python train.py --model="self-supervised image encoder" --dataset="crops of objects in photos (Visual Genome)" --train_examples=123503 --image_size=32 --crop_scale_min=0.4 --horizontal_flip=true --translate=0.12 --color_jitter=0.6 --method="moco_v3" --arch="convnext" --isotropic=false --norm="layernorm" --activation="swiglu" --moe="top_k" --drop_path=0.05 --num_experts=8 --moe_every=1 --expert_mlp_ratio=0.5 --experts_per_token=2 --shared_expert=false --patch_size=[2, 2] --depths=[5, 5, 5] --widths=[48, 96, 192] --kernel_size=5 --projector_hidden=1024 --projector_out=128 --projector_hidden_layers=1 --temperature=0.1 --target_momentum=0.996 --optimizer="muon" --muon_scale="original" --lr=0.013 --momentum=0.9 --nesterov=true --orthogonalizer="newton_schulz_5" --adamw_lr_other_params=0.00084 --ema_decay=0.99 --steps=7100 --batch_size=256 --epochs=14.7 --lr_schedule="cosine" --final_lr_fraction=0.1 --warmup_steps=710 --weight_decay=0.0 --adamw_weight_decay_other_params=0.01
Rows from block 3 of a small self-supervised image encoder, named by matrix and row number. Rows with one number within an expert belong to one neuron, the router's apart. Each number is 128 + 24 x the weight over its row's rms, rounded and kept within 0 to 255. All counts start at 0. Numbers have three digits each.
Before each expert's rows are labels from the 100 images, of 14848, where the router gives the expert most weight on average: "place" is the part of the image that holds the peak. Only what is clearly more common there than usual is listed. The data: crops of objects in photos (Visual Genome).
# router: router (model.blocks.3.mlp.router.weight, 8x48, trained with AdamW), inputs 0-47
# gate: expert gate (model.blocks.3.mlp.gate, 8x16x48), inputs 0-47
# up: expert up (model.blocks.3.mlp.up, 8x16x48), inputs 0-47
# down: expert down (model.blocks.3.mlp.down, 8x48x16, transposed), outputs 0-47

# expert 0
place: top right
router.0:131143163084138156184103129139094126118159121110150121120122148076096073121164128103124157116083127118099123114142115120116137126117096103135149
gate.0:156124113120113125130203143121107134099116094120089122133120123082099106129144123125133131218129092112129139120124114120149111129090127128138132
up.0:089154123135098125142026136140127158120144131145145124154110146108125136112136157117125117044142143129125132136125105138130122139131122120136130
down.0:114113091082125079098119142197105126164124114107148137163111129126128146131094141139099113164126114128133121115149165134079097149134131143114119
gate.1:087145125105155108135154110135147067120167137134149121160083141143144137131112139151139090126156092151130122106135114127148075170130125116114168
up.1:093136121142149114114152139120149120086134192104162119127121128147151144142125106063137147105130110163133109140105126129092155106101127176113158
down.1:140094115163123145092172129133149135098113094122118144146075105119133151111153112138115105111086145112114143133089170145100090151135115173110134
gate.2:148176136112136143133141140179113081128114121151176140095114144129144140150115094101112147120137144173177153105114130083154123100142141107129122
up.2:137082118152127128132145141124119141120081113135151124099141116119122130101117071097176133122155119092145102176174108158106114138145137159162114
down.2:138096090131135151123157110148085114121121154155110093160131140111114106132208112147111118149098094148110112084133139130092115116141125129141104
gate.3:126132116118170101132154141135134113138111139122128120137108109136114153119128118122181082118189122149080144114110133064130098134168137143169115
up.3:114088143152136100118159132095102146142112115100146145136147129144102113109119138129163099114160137152124125132135109041121151144144140125183153
down.3:152113131122104060133099103095163122136119101126110100128123110144155102127080134110116128104138182151132118140137151109183135137089129113121149
gate.4:078104134115148095153163111133071131155121090156148140138097096116121116136128131124169137129122163134157133133132144087132085145172142156137149
up.4:095163137158127106103175132161117119102128119126092133132105103134102159175103175148118125113139114168157147138100145095091151108107125146105145
down.4:156142107151158129151130180148102143129131109135149139116140116158137138102091130144156154095156136099120147110115064127090105142102076116147135
gate.5:072116145156114134112076113109154154139152141163136134139169131151105122130109097114152098090142121123141110110156141144128090098082163133144110
up.5:119133157093171156139098108125106101141109109108142113109144135079152082146156068128137163147159127153127148147134129110141136155135160090122123
down.5:145143172117117157127118167108133171105163101109087124143132134100102109114103101159136104098088126139130116181127106112158157167111116114133112
gate.6:129129100121109141100166113173098141090136093141133131103096137159103104221128103130128127127147139152120128108110145141123088111130121138118142
up.6:139184144123125120151128125119134139142144100142146116123159129108091139008130135136128119133116141146150126116133129131114103095129115124117147
down.6:083132122115066138117142156143126134132124121132124155140172147120122116182095116097135128136162097114125066087131151131142164137145144107108130
gate.7:135122112133102112110147111137135137155114159124131120121154092154107142161111106151170091117138136113146156165157078178148113129090101180142126
up.7:114146113086090144109112130107119154132153150123164137125139116138144130134119106187099133139095160156149103158113165103148179095124083119120128
down.7:123132072114129139097132117120097156068113141120139150159124141120077086116131141152100135138108126156128121166128140121144078171112144163132134

# expert 3
place: bottom left
router.3:112091146116173129154150112127107119107184183142090132131067141132117125107138123117123154087150116125100120119137110129120151079156126120143115
gate.0:052158139146064115137125125127140157114101092106144141084164102129091120154120112153129147143092129146133136137139110122146139127146127163136141
up.0:111137114105101140105148113125130127137142199114139100107083116177120126143128143098165136080172122137112125136107173119128163114103136136154114
down.0:138137109115129141121158162098102127070117147125147148180112108079137163123125156119129128124079125168144119152124138158141087153125113157150153
gate.1:096103109122086153142162156127146077126117137123162151099152121098141183134122089147142118135130125147113114138112127143181107141103137100099159
up.1:180152128111118153130098135153142132127118113149157110100142115107143102101142118094102137115083155158090136137110191140143160101117121102108163
down.1:144083116141121086132149156107142141102118047136106130137124129102086108148148114109087100126108122158101138129118141113128120138133132139072109
gate.2:111110121126139118133163135110139125109135124122147158102131111158144147118096151135162076130148164097124117141154147098155134167056123145079138
up.2:130135114116141157089110135119156097137116156095125140149121104139160162153136129151078150164069118123143132171107149132131123162152127090087128
down.2:111143087080118116150129091113142176103149138137096111113151121112148104135138134136086089148122115123117131171168098114180104123111153109136112
gate.3:134102151135141095092170121097085151139150128112151109107159156132114096087169138113104115095093165136141117162095114107123118118145135154148150
up.3:097077110089131164137152114158171110106125122133091119143133090122126134117148081113152126154176123158121128164146156128161092140129133136150140
down.3:126123204130098110126086112099149092130108138148114137132093119122112125140078144080136108119141151165129097150151143142145148131129133149090146
gate.4:083159124122119100143161136089096141112185134121073142133133103137116150145114169139118174120143124111188114123154113118127138129130110156109120
up.4:133133143126133095120131146136124137148110084114149084137131139140140169160084165125128118168139179133188098122152112135128099094107105107103121
down.4:072157116151086115105113109145147125147136129133099117135111150136158090135107142126139141104169093137165067098129123151133110135174128100127140
gate.5:106106148110176148069139140113123118117098096146107084135153109117146141128148151093106134101161127102116147146168092137115094153141132158141103
up.5:130147159102165155101127125139114117083128159139147104115159133133139153120160139140103176145101108139131100124065134126121159117139138100085171
down.5:153121083126122164152156128089101116119106110130112083189133144139101142131175150132132121138099112154091111118099145138087091112136142124110119
gate.6:105131120130136109139152152139105106105154088110103137100129136176076160147134132097149166116126159113124084136097142118118122117071125146092151
up.6:164123150136146120111139155132143140136163135133157106111163124084126193102077153159138114098084137117106131116088130119143110141119089102121124
down.6:102117138124069161113151125137110095126097114161142151125140144137099173159137121122094125094076119113129096109150134153134142081114161134103141
gate.7:118119125096157103128145129124178110094128128117116146120108160132194164140113124126143103123137090104117124133093148121145099134094101133085180
up.7:155128077147114118141084149137110102184135105094104150136143121105084106154160110141124123119136165145165125103126146126137116171113139084119126
down.7:147129117111116111112146127160150140135160119109120098087131136135138084138138172109143151133140101112124146107175078150103188120130177122144108

# expert 6
place: top left
router.6:126156178077118170129118104129080145156162139145115155134093134117104139178135129124116114075129127120102129109116099099111140126154107135111099
gate.0:110132134138134131129137119123122156128121109152097098104125104135126093140110114110188100143162130074133099131144099192113111128163104172155138
up.0:159100090132138120121141142137108118114101132122109129117158119120120132109134134117155098093154168116132131172172133197125131134058135141137097
down.0:151174154158118134139091134088159141139151131118139145073158103123154139144102113094146156120123139092162174093121137135117167118137135098129136
gate.1:160105136155154122158121146184161101120120120116164113147123151102136111052143122161124085147121136132110144129103123139107154175125139123112124
up.1:109129143119133088136171112138101137111128133132087155154106134132139155193122117107164166111194119107133118145157094121104131151125107110108119
down.1:113141080111066153121130137087152155105135118150107153148139147138125122153095140088123130138119092122130098115151146139127158134092187105114147
gate.2:128156126159141107114152137160098149127138085127153127128119170128121098116143093117139122127111123124124122097123136146134105084119144162172213
up.2:152151154171136124119136114157088148150128111141150149136110139161146118140083107100070106115147103115113116124148065092125104103155124114120134
down.2:150165074149150152121107142110129136117177148089147106153153150117152112127113117145142148148110117108152113175116148142118109108156162079126098
gate.3:092124137150119134120120111117169095121142123116150097148152151152133135130111060124136063122145149139113121130161167159125113122096090088121136
up.3:148125092127108121117123148162154128129173093119164132085107152128086141104116128137129145120075151147189133140109136125125130075115138158111146
down.3:125112118111107129161084133086125124113094139122135156154149170178119185129099147103134126094113172119116139090140147114112100123111151121099114
gate.4:132121108113103153114112157165123098108135102090147117109145155138127150118146141166055174138088145159142139118104136124153122117151136100155155
up.4:137116095115089132106129136143130144138141115111139115099120118123148056097164126142162109117156151142105150128125162147101146100077143131179153
down.4:131086140153127174151148145159116139083101133137128138133132156108114131111173148142145117103098103120099123116111111137110088183145080154117150
gate.5:103179122105117137156160103152172119134147115131122147112119079124134148133112104113113154124092088166140150146071153109148147141121132094127159
up.5:093117134142138159172126094140157151150143085168110141089123079104115091137135128135139097129134076114143129138158106156138119117132133168159135
down.5:135135096145137146109142152133080108164126143120135087188156123152119118127156137166110131150087133103119141126106131159072098128129160148153137
gate.6:109110147143164143133152154123167138113114077128165123109179121129151097073132129168163142136114131142141156122156113123148096127088144103147142
up.6:145145136126130136110130181130153088114107142131169131157160132130146123065131144090114163155115122142096140159097125127110144129102141091081107
down.6:136104140096163082154124118122158151094128105140106099119122101097115162151188117124108121146096093127109144123131128104169100102128107113117090
gate.7:168084143148109142159125118135155132110137179154104141124120144199140131152125142124133139066089123110130118119088115115139114107135120126091145
up.7:141146133124123120141139157100180135117115191091063119130122120092151155128131153144161131146131108114086138149113115100153155127134134130161099
down.7:121125144141111183155135144069097107140106125149123121108171121062123147115128116133126109104114122094116105104106148110110159095150124093115111

# expert 2
place: top left
router.2:124126149123109147127096145143137178122143125145169110133175159107127134107115098135169135181089112131103129097110109116139137076113155127146167
gate.0:090134117113158116109128126119129087095081111145114127142143118152187160164121151113147100105174109106116128128153127134112096132093084147117150
up.0:130117169150089136145129121111121117163107172126099090138159097122093093152106114126155137105143153104128115138171115138107155163114134143166084
down.0:111152193130136085147138120198156119116161128127106105077138132120143112137129125128124139132151134087158146104119130136135162118143123086139097
gate.1:121135126115128142109131134116116081159143110163149072149149130103086104113163096093130109141126121139125107149120156124137086105147132143142058
up.1:149191131127130134123126158122135062105119141159115120160143137130143146141139112140087147147102114117111128138123112156117143128149073123073091
down.1:135120104175122182118102141185112109142170138134128126129144150123134125129141152160136194094123126123131135092093109122105135155114086146142124
gate.2:114144164116167143146135090085135092128134147121095147137116091120157138161126132130120110095156182094101143134171106173129105146142112127144134
up.2:136106135143163099136158084120123139154157138144111168130114151143133158171102104096141121139167125084156113115145122100087104134132118103079110
down.2:157092159110156115132089129126096129132104157151169114100122120123192180146106122145116139145126118155119116115133093127123107128127072151130095
gate.3:160133110144102114130123144136126097111114097123174139144092115138145176118111143145102165184110138111116142148071167126137125145098122114099160
up.3:112130112114151170106143119110122169130112124153164139105126110078150146136137138102090148128097104144091097130124095116140162121112173157162168
down.3:098152151192100154122133141151135093119129110120124128082156095092178160132151110129113135085134158119141141155107134129148142137123087153128114
gate.4:165124149125141125122137134135159093140107173130116134171082113177127131128103137130171096123079132158112106149084106128109108124142103147162112
up.4:093149123130100168122106101108148118072116079136128113135150117126089137104170127115169121134164130153143149127170157116089141147129146103149118
down.4:151139129114139037106118086139135115117118142114112115115127116185153079149145108092117145132153143130128161108160126123120111125117135163132127
gate.5:091126143133130115151081126113163139112101166187143135143122101122176141117117166142085136066110152107113152142137105126127147118121118133147118
up.5:142103072090101120095179108119154109133117174099121128111138106145150168152140157139116144129113161119135139133111099143101183129127101145130130
down.5:121126092120159106115122109139135136155142153064135101137115161097179132103105122146124136109133141140148108083134181133091104142120139114149087
gate.6:088116137128107120121177105098117124136108113110128150131126108129118127168142121139100156073200100109135112152168151111134120136140132135171097
up.6:150113113146167140133109110141156129152127135128109092144142119152155129057146146120101063150113119118113142119126127144135105143140177128162083
down.6:084149120126097149097118143153165140167147121146143171120130121120143116121087129065144136127165101092128096113127140162131156121128159092131148
gate.7:109194146092111135088148128116108121110102111080105129138120126141082137121114083143106143103157148157128117107152192122125127115128125127134145
up.7:092133175147148165113103101137077129125121101188161111148116164110112140145118103117111133149137124130143103122189109124119120112138164109126114
down.7:130091183152116127153126138118141084157105143127128106136156138090126175124081089131137129139144176119138124095153107116127127105128078141119152