From a checkpoint of a small self-supervised image encoder.
Model: 3.61M parameters, norm layernorm, activation swiglu, moe top_k, num experts 8, depths [5, 5, 5], widths [48, 96, 192].
Training: muon at rate 0.013, 7100 steps, batches of 256.
Data: trained on crops of objects in photos (Visual Genome), 123503 training examples, 14.7 epochs.
Rows from expert 1 of block 10, named by matrix and row number. Rows with one number belong to one neuron. Each number is 200 + 30 x the weight over the matrix's rms, rounded and kept within 0 to 999. All counts start at 0.
# gate: expert gate (model.blocks.10.mlp.gate, 8x96x192), inputs 0-191
# up: expert up (model.blocks.10.mlp.up, 8x96x192), inputs 0-191
# down: expert down (model.blocks.10.mlp.down, 8x192x96, transposed), outputs 0-191
gate.77,190,189,203,220,113,194,236,182,167,208,177,185,153,210,192,219,238,194,229,262,166,220,214,224,237,180,206,175,207,210,202,182,145,187,167,140,162,183,192,125,238,189,150,214,196,179,189,194,205,169,210,210,242,211,196,173,216,167,211,175,187,173,198,193,199,235,215,174,208,166,194,216,132,220,204,196,232,181,196,194,232,187,208,216,177,208,236,147,214,290,195,207,240,135,195,295,172,162,233,197,193,249,227,164,218,171,154,163,199,209,179,191,223,188,207,213,219,235,230,200,155,168,210,171,248,233,161,180,212,250,193,146,226,169,216,181,219,191,195,197,198,145,202,176,238,209,227,158,194,180,171,261,205,218,207,283,191,221,178,214,209,149,241,210,223,230,216,203,203,185,172,196,216,220,275,123,228,194,192,195,228,168,175,197,205,244,240,116,173,255,176,229
up.77,191,150,184,238,190,193,261,220,176,190,200,160,221,214,233,174,181,220,170,175,194,205,230,180,176,217,235,192,192,203,183,168,186,200,234,198,196,224,214,287,180,156,177,211,224,233,200,181,191,207,194,201,210,214,195,231,221,223,223,224,235,164,217,231,187,193,225,203,241,207,170,231,204,172,209,234,196,185,203,193,187,206,230,185,186,231,160,236,189,150,171,196,132,225,211,157,227,200,199,204,218,229,225,146,155,261,233,210,207,173,159,210,139,191,194,219,209,208,220,233,257,176,186,197,237,175,202,233,174,168,219,209,226,196,183,239,203,197,199,224,147,251,186,217,202,154,178,193,152,155,185,187,140,245,188,176,165,149,235,246,190,199,177,229,168,161,183,174,207,221,214,214,177,173,179,249,200,217,198,167,170,201,209,201,209,160,221,285,237,156,227,204
down.77,216,198,260,202,206,202,192,152,212,219,238,226,202,221,202,176,192,230,187,179,168,187,277,218,161,198,186,194,216,186,188,190,187,174,184,236,166,207,194,188,250,234,251,198,168,149,215,194,229,186,152,166,227,229,179,212,224,186,213,173,209,191,237,164,235,134,199,195,196,199,187,203,181,184,172,210,212,240,204,212,194,186,194,213,235,204,124,243,185,211,174,216,157,151,162,163,205,171,157,220,168,123,198,176,206,227,237,237,216,191,197,179,130,188,185,168,223,236,188,185,249,163,204,216,255,193,207,258,264,203,226,224,259,173,207,209,136,221,179,232,219,219,174,176,159,155,215,197,166,208,230,165,242,252,250,176,236,161,180,228,175,199,184,207,164,248,156,197,220,234,235,151,179,224,166,199,224,191,133,179,218,191,164,168,188,232,211,162,194,154,156,221
gate.78,205,240,169,125,165,173,169,193,178,173,190,246,177,204,197,155,214,174,194,212,234,203,263,191,217,209,208,204,178,122,158,174,202,192,197,233,155,168,192,259,141,218,202,212,202,211,241,223,184,185,253,174,155,222,184,205,194,179,183,236,213,227,214,222,147,187,244,201,198,209,183,209,224,172,204,166,196,177,182,162,173,218,124,251,227,175,185,181,206,214,192,198,179,176,139,219,248,210,201,227,288,219,226,193,193,180,209,221,219,233,157,181,172,185,190,175,222,220,227,223,209,209,162,195,144,205,209,196,184,213,228,216,242,196,196,230,220,144,212,211,233,216,200,221,249,160,176,150,229,175,203,216,201,225,196,233,197,171,194,187,195,249,200,178,238,221,214,166,182,194,196,166,173,182,223,149,212,214,190,233,185,230,210,219,194,207,196,153,153,234,222,170
up.78,237,191,177,206,147,209,202,184,187,254,203,195,158,262,180,222,228,208,172,194,180,182,130,229,194,153,214,208,220,225,207,186,176,211,211,173,207,216,139,187,222,221,219,179,218,216,218,188,221,192,235,171,217,133,196,254,200,207,210,266,190,163,163,158,167,156,231,209,222,203,234,183,175,176,209,185,176,142,163,221,186,215,177,213,187,143,188,231,201,139,180,188,192,180,183,216,203,198,205,253,223,207,181,187,173,247,235,223,187,145,186,240,242,176,204,184,161,206,200,161,178,173,187,181,183,213,198,218,207,204,261,246,233,198,241,186,198,161,162,161,214,212,193,147,197,231,211,212,187,231,196,212,190,223,201,206,224,243,196,190,198,236,212,229,204,192,214,238,227,193,172,254,267,160,189,195,179,215,218,186,209,211,204,187,260,236,217,154,150,222,212,230
down.78,169,199,185,221,183,190,195,202,255,195,181,205,271,191,219,197,181,171,193,210,177,244,184,252,198,209,174,270,237,198,159,201,226,211,184,225,230,227,229,187,195,204,220,203,172,209,228,212,180,252,163,205,202,113,171,213,235,201,212,122,169,179,238,173,218,282,268,180,229,192,242,265,191,238,205,172,228,280,226,225,175,198,214,222,241,212,242,183,239,169,210,162,218,238,226,212,248,217,224,249,190,221,158,170,237,243,175,180,195,206,219,221,216,125,147,158,162,181,181,241,191,197,195,218,187,186,200,212,209,238,151,201,209,191,196,142,230,150,242,168,209,203,191,238,166,174,172,258,214,168,175,203,195,208,206,186,245,208,198,210,199,222,220,243,214,172,205,258,199,186,226,202,195,188,224,187,188,190,194,209,190,209,147,204,199,233,241,224,181,191,182,176
gate.79,235,178,209,204,233,160,217,180,148,240,204,233,195,240,164,212,194,256,194,213,259,217,226,200,178,181,156,181,209,149,139,182,207,209,197,156,200,205,167,230,213,203,170,209,217,184,212,181,198,180,223,204,220,194,217,183,154,186,249,200,188,222,185,211,207,223,209,224,188,230,186,169,222,212,207,258,218,170,164,178,192,176,198,246,199,191,249,234,181,184,200,189,199,247,240,237,189,222,198,170,214,180,234,193,180,210,188,222,185,203,136,195,155,173,218,205,213,202,167,172,171,186,194,154,210,259,175,166,235,202,237,228,206,221,237,177,202,222,177,209,191,146,165,172,181,209,205,221,150,183,278,185,132,230,230,186,201,161,246,308,148,233,211,161,190,153,192,202,255,207,200,187,235,235,179,190,215,213,227,188,206,167,198,204,214,196,179,175,172,177,179,155
up.79,215,192,209,210,283,186,185,243,192,245,162,206,183,207,203,190,162,234,214,217,156,226,185,175,241,169,188,213,246,180,171,179,185,180,213,191,275,176,196,247,227,188,218,173,190,248,193,192,227,213,222,216,144,207,186,203,186,204,200,163,186,181,221,165,193,220,191,254,193,205,177,173,231,165,133,236,193,217,203,167,219,185,225,218,225,190,197,198,200,220,188,236,237,232,203,199,185,179,140,193,155,183,172,169,222,235,247,187,234,251,117,210,195,186,280,189,146,207,223,161,192,202,173,198,269,238,146,203,227,198,182,204,227,127,240,154,215,130,205,218,218,256,213,186,247,217,208,178,178,228,148,170,185,198,173,202,195,235,210,189,198,180,196,221,179,198,171,136,233,175,203,193,132,147,186,201,215,237,177,202,238,193,233,202,188,184,161,212,222,227,245,214
down.79,199,229,192,206,259,148,144,214,222,161,221,215,208,180,197,215,203,123,212,198,216,238,224,215,182,213,238,243,278,174,198,183,173,227,253,240,224,173,251,215,221,242,192,202,204,214,230,195,146,138,187,217,107,204,196,222,188,191,191,137,185,206,170,236,182,198,202,244,231,214,217,231,202,237,238,210,249,192,186,166,192,243,194,212,162,182,185,170,196,179,184,185,194,196,156,244,198,197,237,205,161,189,258,204,230,221,186,167,201,246,206,237,185,163,205,163,189,168,238,202,243,223,173,192,199,191,184,184,178,238,249,204,156,256,233,178,197,207,249,146,188,182,200,260,184,203,228,154,226,212,192,149,211,212,191,207,165,244,201,168,182,165,212,258,257,164,260,241,163,220,198,175,131,199,219,201,211,201,167,218,184,151,211,170,192,174,227,154,180,264,195,181
gate.80,169,224,182,209,182,255,241,188,182,207,209,236,165,146,189,237,229,167,195,210,173,140,196,255,206,193,205,220,189,186,213,172,214,170,218,184,202,231,183,238,138,179,192,204,205,186,198,243,179,186,235,211,205,211,180,221,157,214,172,155,207,217,265,187,161,189,194,127,236,191,175,199,245,211,211,197,202,259,265,153,225,211,218,213,267,144,175,185,192,211,142,236,194,192,190,175,154,190,250,232,204,195,179,212,179,179,199,162,235,219,229,210,201,179,220,203,202,169,236,206,198,194,218,195,183,191,224,203,203,190,193,137,190,178,194,210,197,224,134,258,181,243,145,169,155,218,219,180,182,177,148,167,204,216,251,184,235,185,275,145,267,208,129,270,182,186,225,222,192,162,207,253,189,248,196,172,225,211,173,175,206,174,176,168,228,245,253,199,289,204,165,157
up.80,201,208,238,230,196,191,161,175,308,188,189,147,222,255,202,168,157,211,222,177,185,217,248,216,235,159,180,167,200,178,237,199,176,255,212,165,216,197,207,138,239,174,205,203,189,215,215,179,228,192,198,169,218,174,232,196,245,217,251,249,213,232,162,196,216,206,168,238,200,192,208,188,149,137,222,234,204,233,159,222,204,229,124,223,167,223,255,171,213,176,199,161,248,195,225,217,209,208,208,156,210,215,220,172,219,226,205,202,121,205,158,198,232,189,234,187,183,242,180,247,183,213,179,213,234,243,183,193,183,193,191,258,196,194,202,242,137,224,193,247,225,164,197,197,185,148,140,207,176,148,231,193,222,241,157,229,211,184,134,239,130,196,233,198,216,182,172,186,223,234,233,136,221,183,152,230,163,205,189,214,163,221,181,232,188,189,176,199,182,219,234,191
down.80,184,234,207,218,256,202,215,210,183,181,284,183,185,202,204,241,160,208,186,226,203,213,199,248,173,219,237,153,279,131,183,252,229,203,205,189,188,182,204,192,202,233,174,184,175,193,192,203,184,163,279,233,255,210,190,232,208,226,149,189,223,179,165,230,212,176,223,204,201,224,196,184,210,203,187,199,237,158,182,189,228,161,208,197,214,185,138,186,213,228,210,241,189,196,202,204,234,179,187,195,216,185,206,163,203,169,221,197,220,263,222,181,172,202,218,198,190,182,242,175,209,253,212,182,158,170,231,154,203,199,180,162,197,265,186,280,202,195,183,240,182,201,208,201,223,249,208,188,224,159,186,221,216,156,175,226,237,167,201,216,216,198,195,240,213,146,256,273,142,128,235,246,239,219,228,196,252,255,179,152,266,177,211,204,208,192,151,207,176,158,208,231
gate.81,239,283,196,231,163,180,183,160,247,182,159,196,212,219,228,150,227,186,195,186,215,215,198,217,160,251,189,192,190,244,202,159,193,166,271,148,157,181,176,169,228,216,157,155,175,189,243,267,171,193,213,223,213,158,212,179,254,226,220,220,203,196,222,156,220,198,253,264,249,245,243,227,167,176,161,211,161,183,192,179,210,181,164,182,173,213,215,183,186,182,164,164,172,229,180,168,174,224,204,210,219,155,224,224,240,202,222,211,161,181,161,204,233,206,221,169,205,148,182,175,229,191,208,176,219,179,151,259,234,240,195,257,163,147,205,207,223,230,201,250,228,221,166,169,226,230,195,160,156,215,213,186,169,146,217,195,188,177,211,213,259,230,175,243,220,212,194,216,204,193,225,243,217,227,189,174,201,171,238,261,208,216,228,127,147,231,237,169,260,141,193,201
up.81,207,199,134,184,235,236,231,192,149,223,262,187,182,153,180,204,157,190,194,202,240,178,147,192,228,194,201,236,224,141,180,194,175,193,186,190,249,198,190,218,147,183,226,235,222,168,252,150,253,241,187,146,211,207,166,211,163,220,166,186,209,211,222,238,166,192,144,199,148,183,203,152,203,196,249,193,240,135,198,243,144,174,221,204,179,185,209,165,257,237,185,145,251,217,231,229,215,203,211,179,179,243,224,209,163,219,141,190,221,202,236,188,179,198,216,210,233,203,252,165,220,172,208,179,188,222,226,158,208,170,201,195,239,141,215,186,209,158,139,169,121,144,238,208,235,158,216,200,229,180,191,205,203,190,221,197,251,213,178,240,177,213,217,198,246,241,200,193,235,217,210,153,213,221,221,184,167,272,199,183,168,212,198,199,226,169,216,226,167,253,251,196
down.81,191,229,229,182,220,174,134,192,254,199,228,264,230,182,190,199,215,230,204,161,174,149,224,173,241,182,258,181,243,194,215,141,201,187,180,202,189,217,193,197,244,193,208,193,141,243,237,180,176,206,214,233,185,237,242,158,224,204,199,205,150,237,183,175,236,179,182,210,243,162,200,201,212,124,218,175,247,241,228,246,203,247,220,218,242,172,204,157,138,186,193,172,189,180,163,202,196,169,151,194,182,217,198,228,207,192,212,214,240,171,129,185,283,216,229,180,225,214,222,207,239,210,175,175,238,156,236,233,186,206,245,139,212,210,194,158,175,169,169,263,186,182,218,150,182,168,225,201,208,208,200,217,185,243,179,210,200,235,171,168,209,186,192,198,234,178,230,197,211,250,259,242,236,234,184,205,190,223,217,172,194,214,207,189,203,203,179,255,219,269,165,213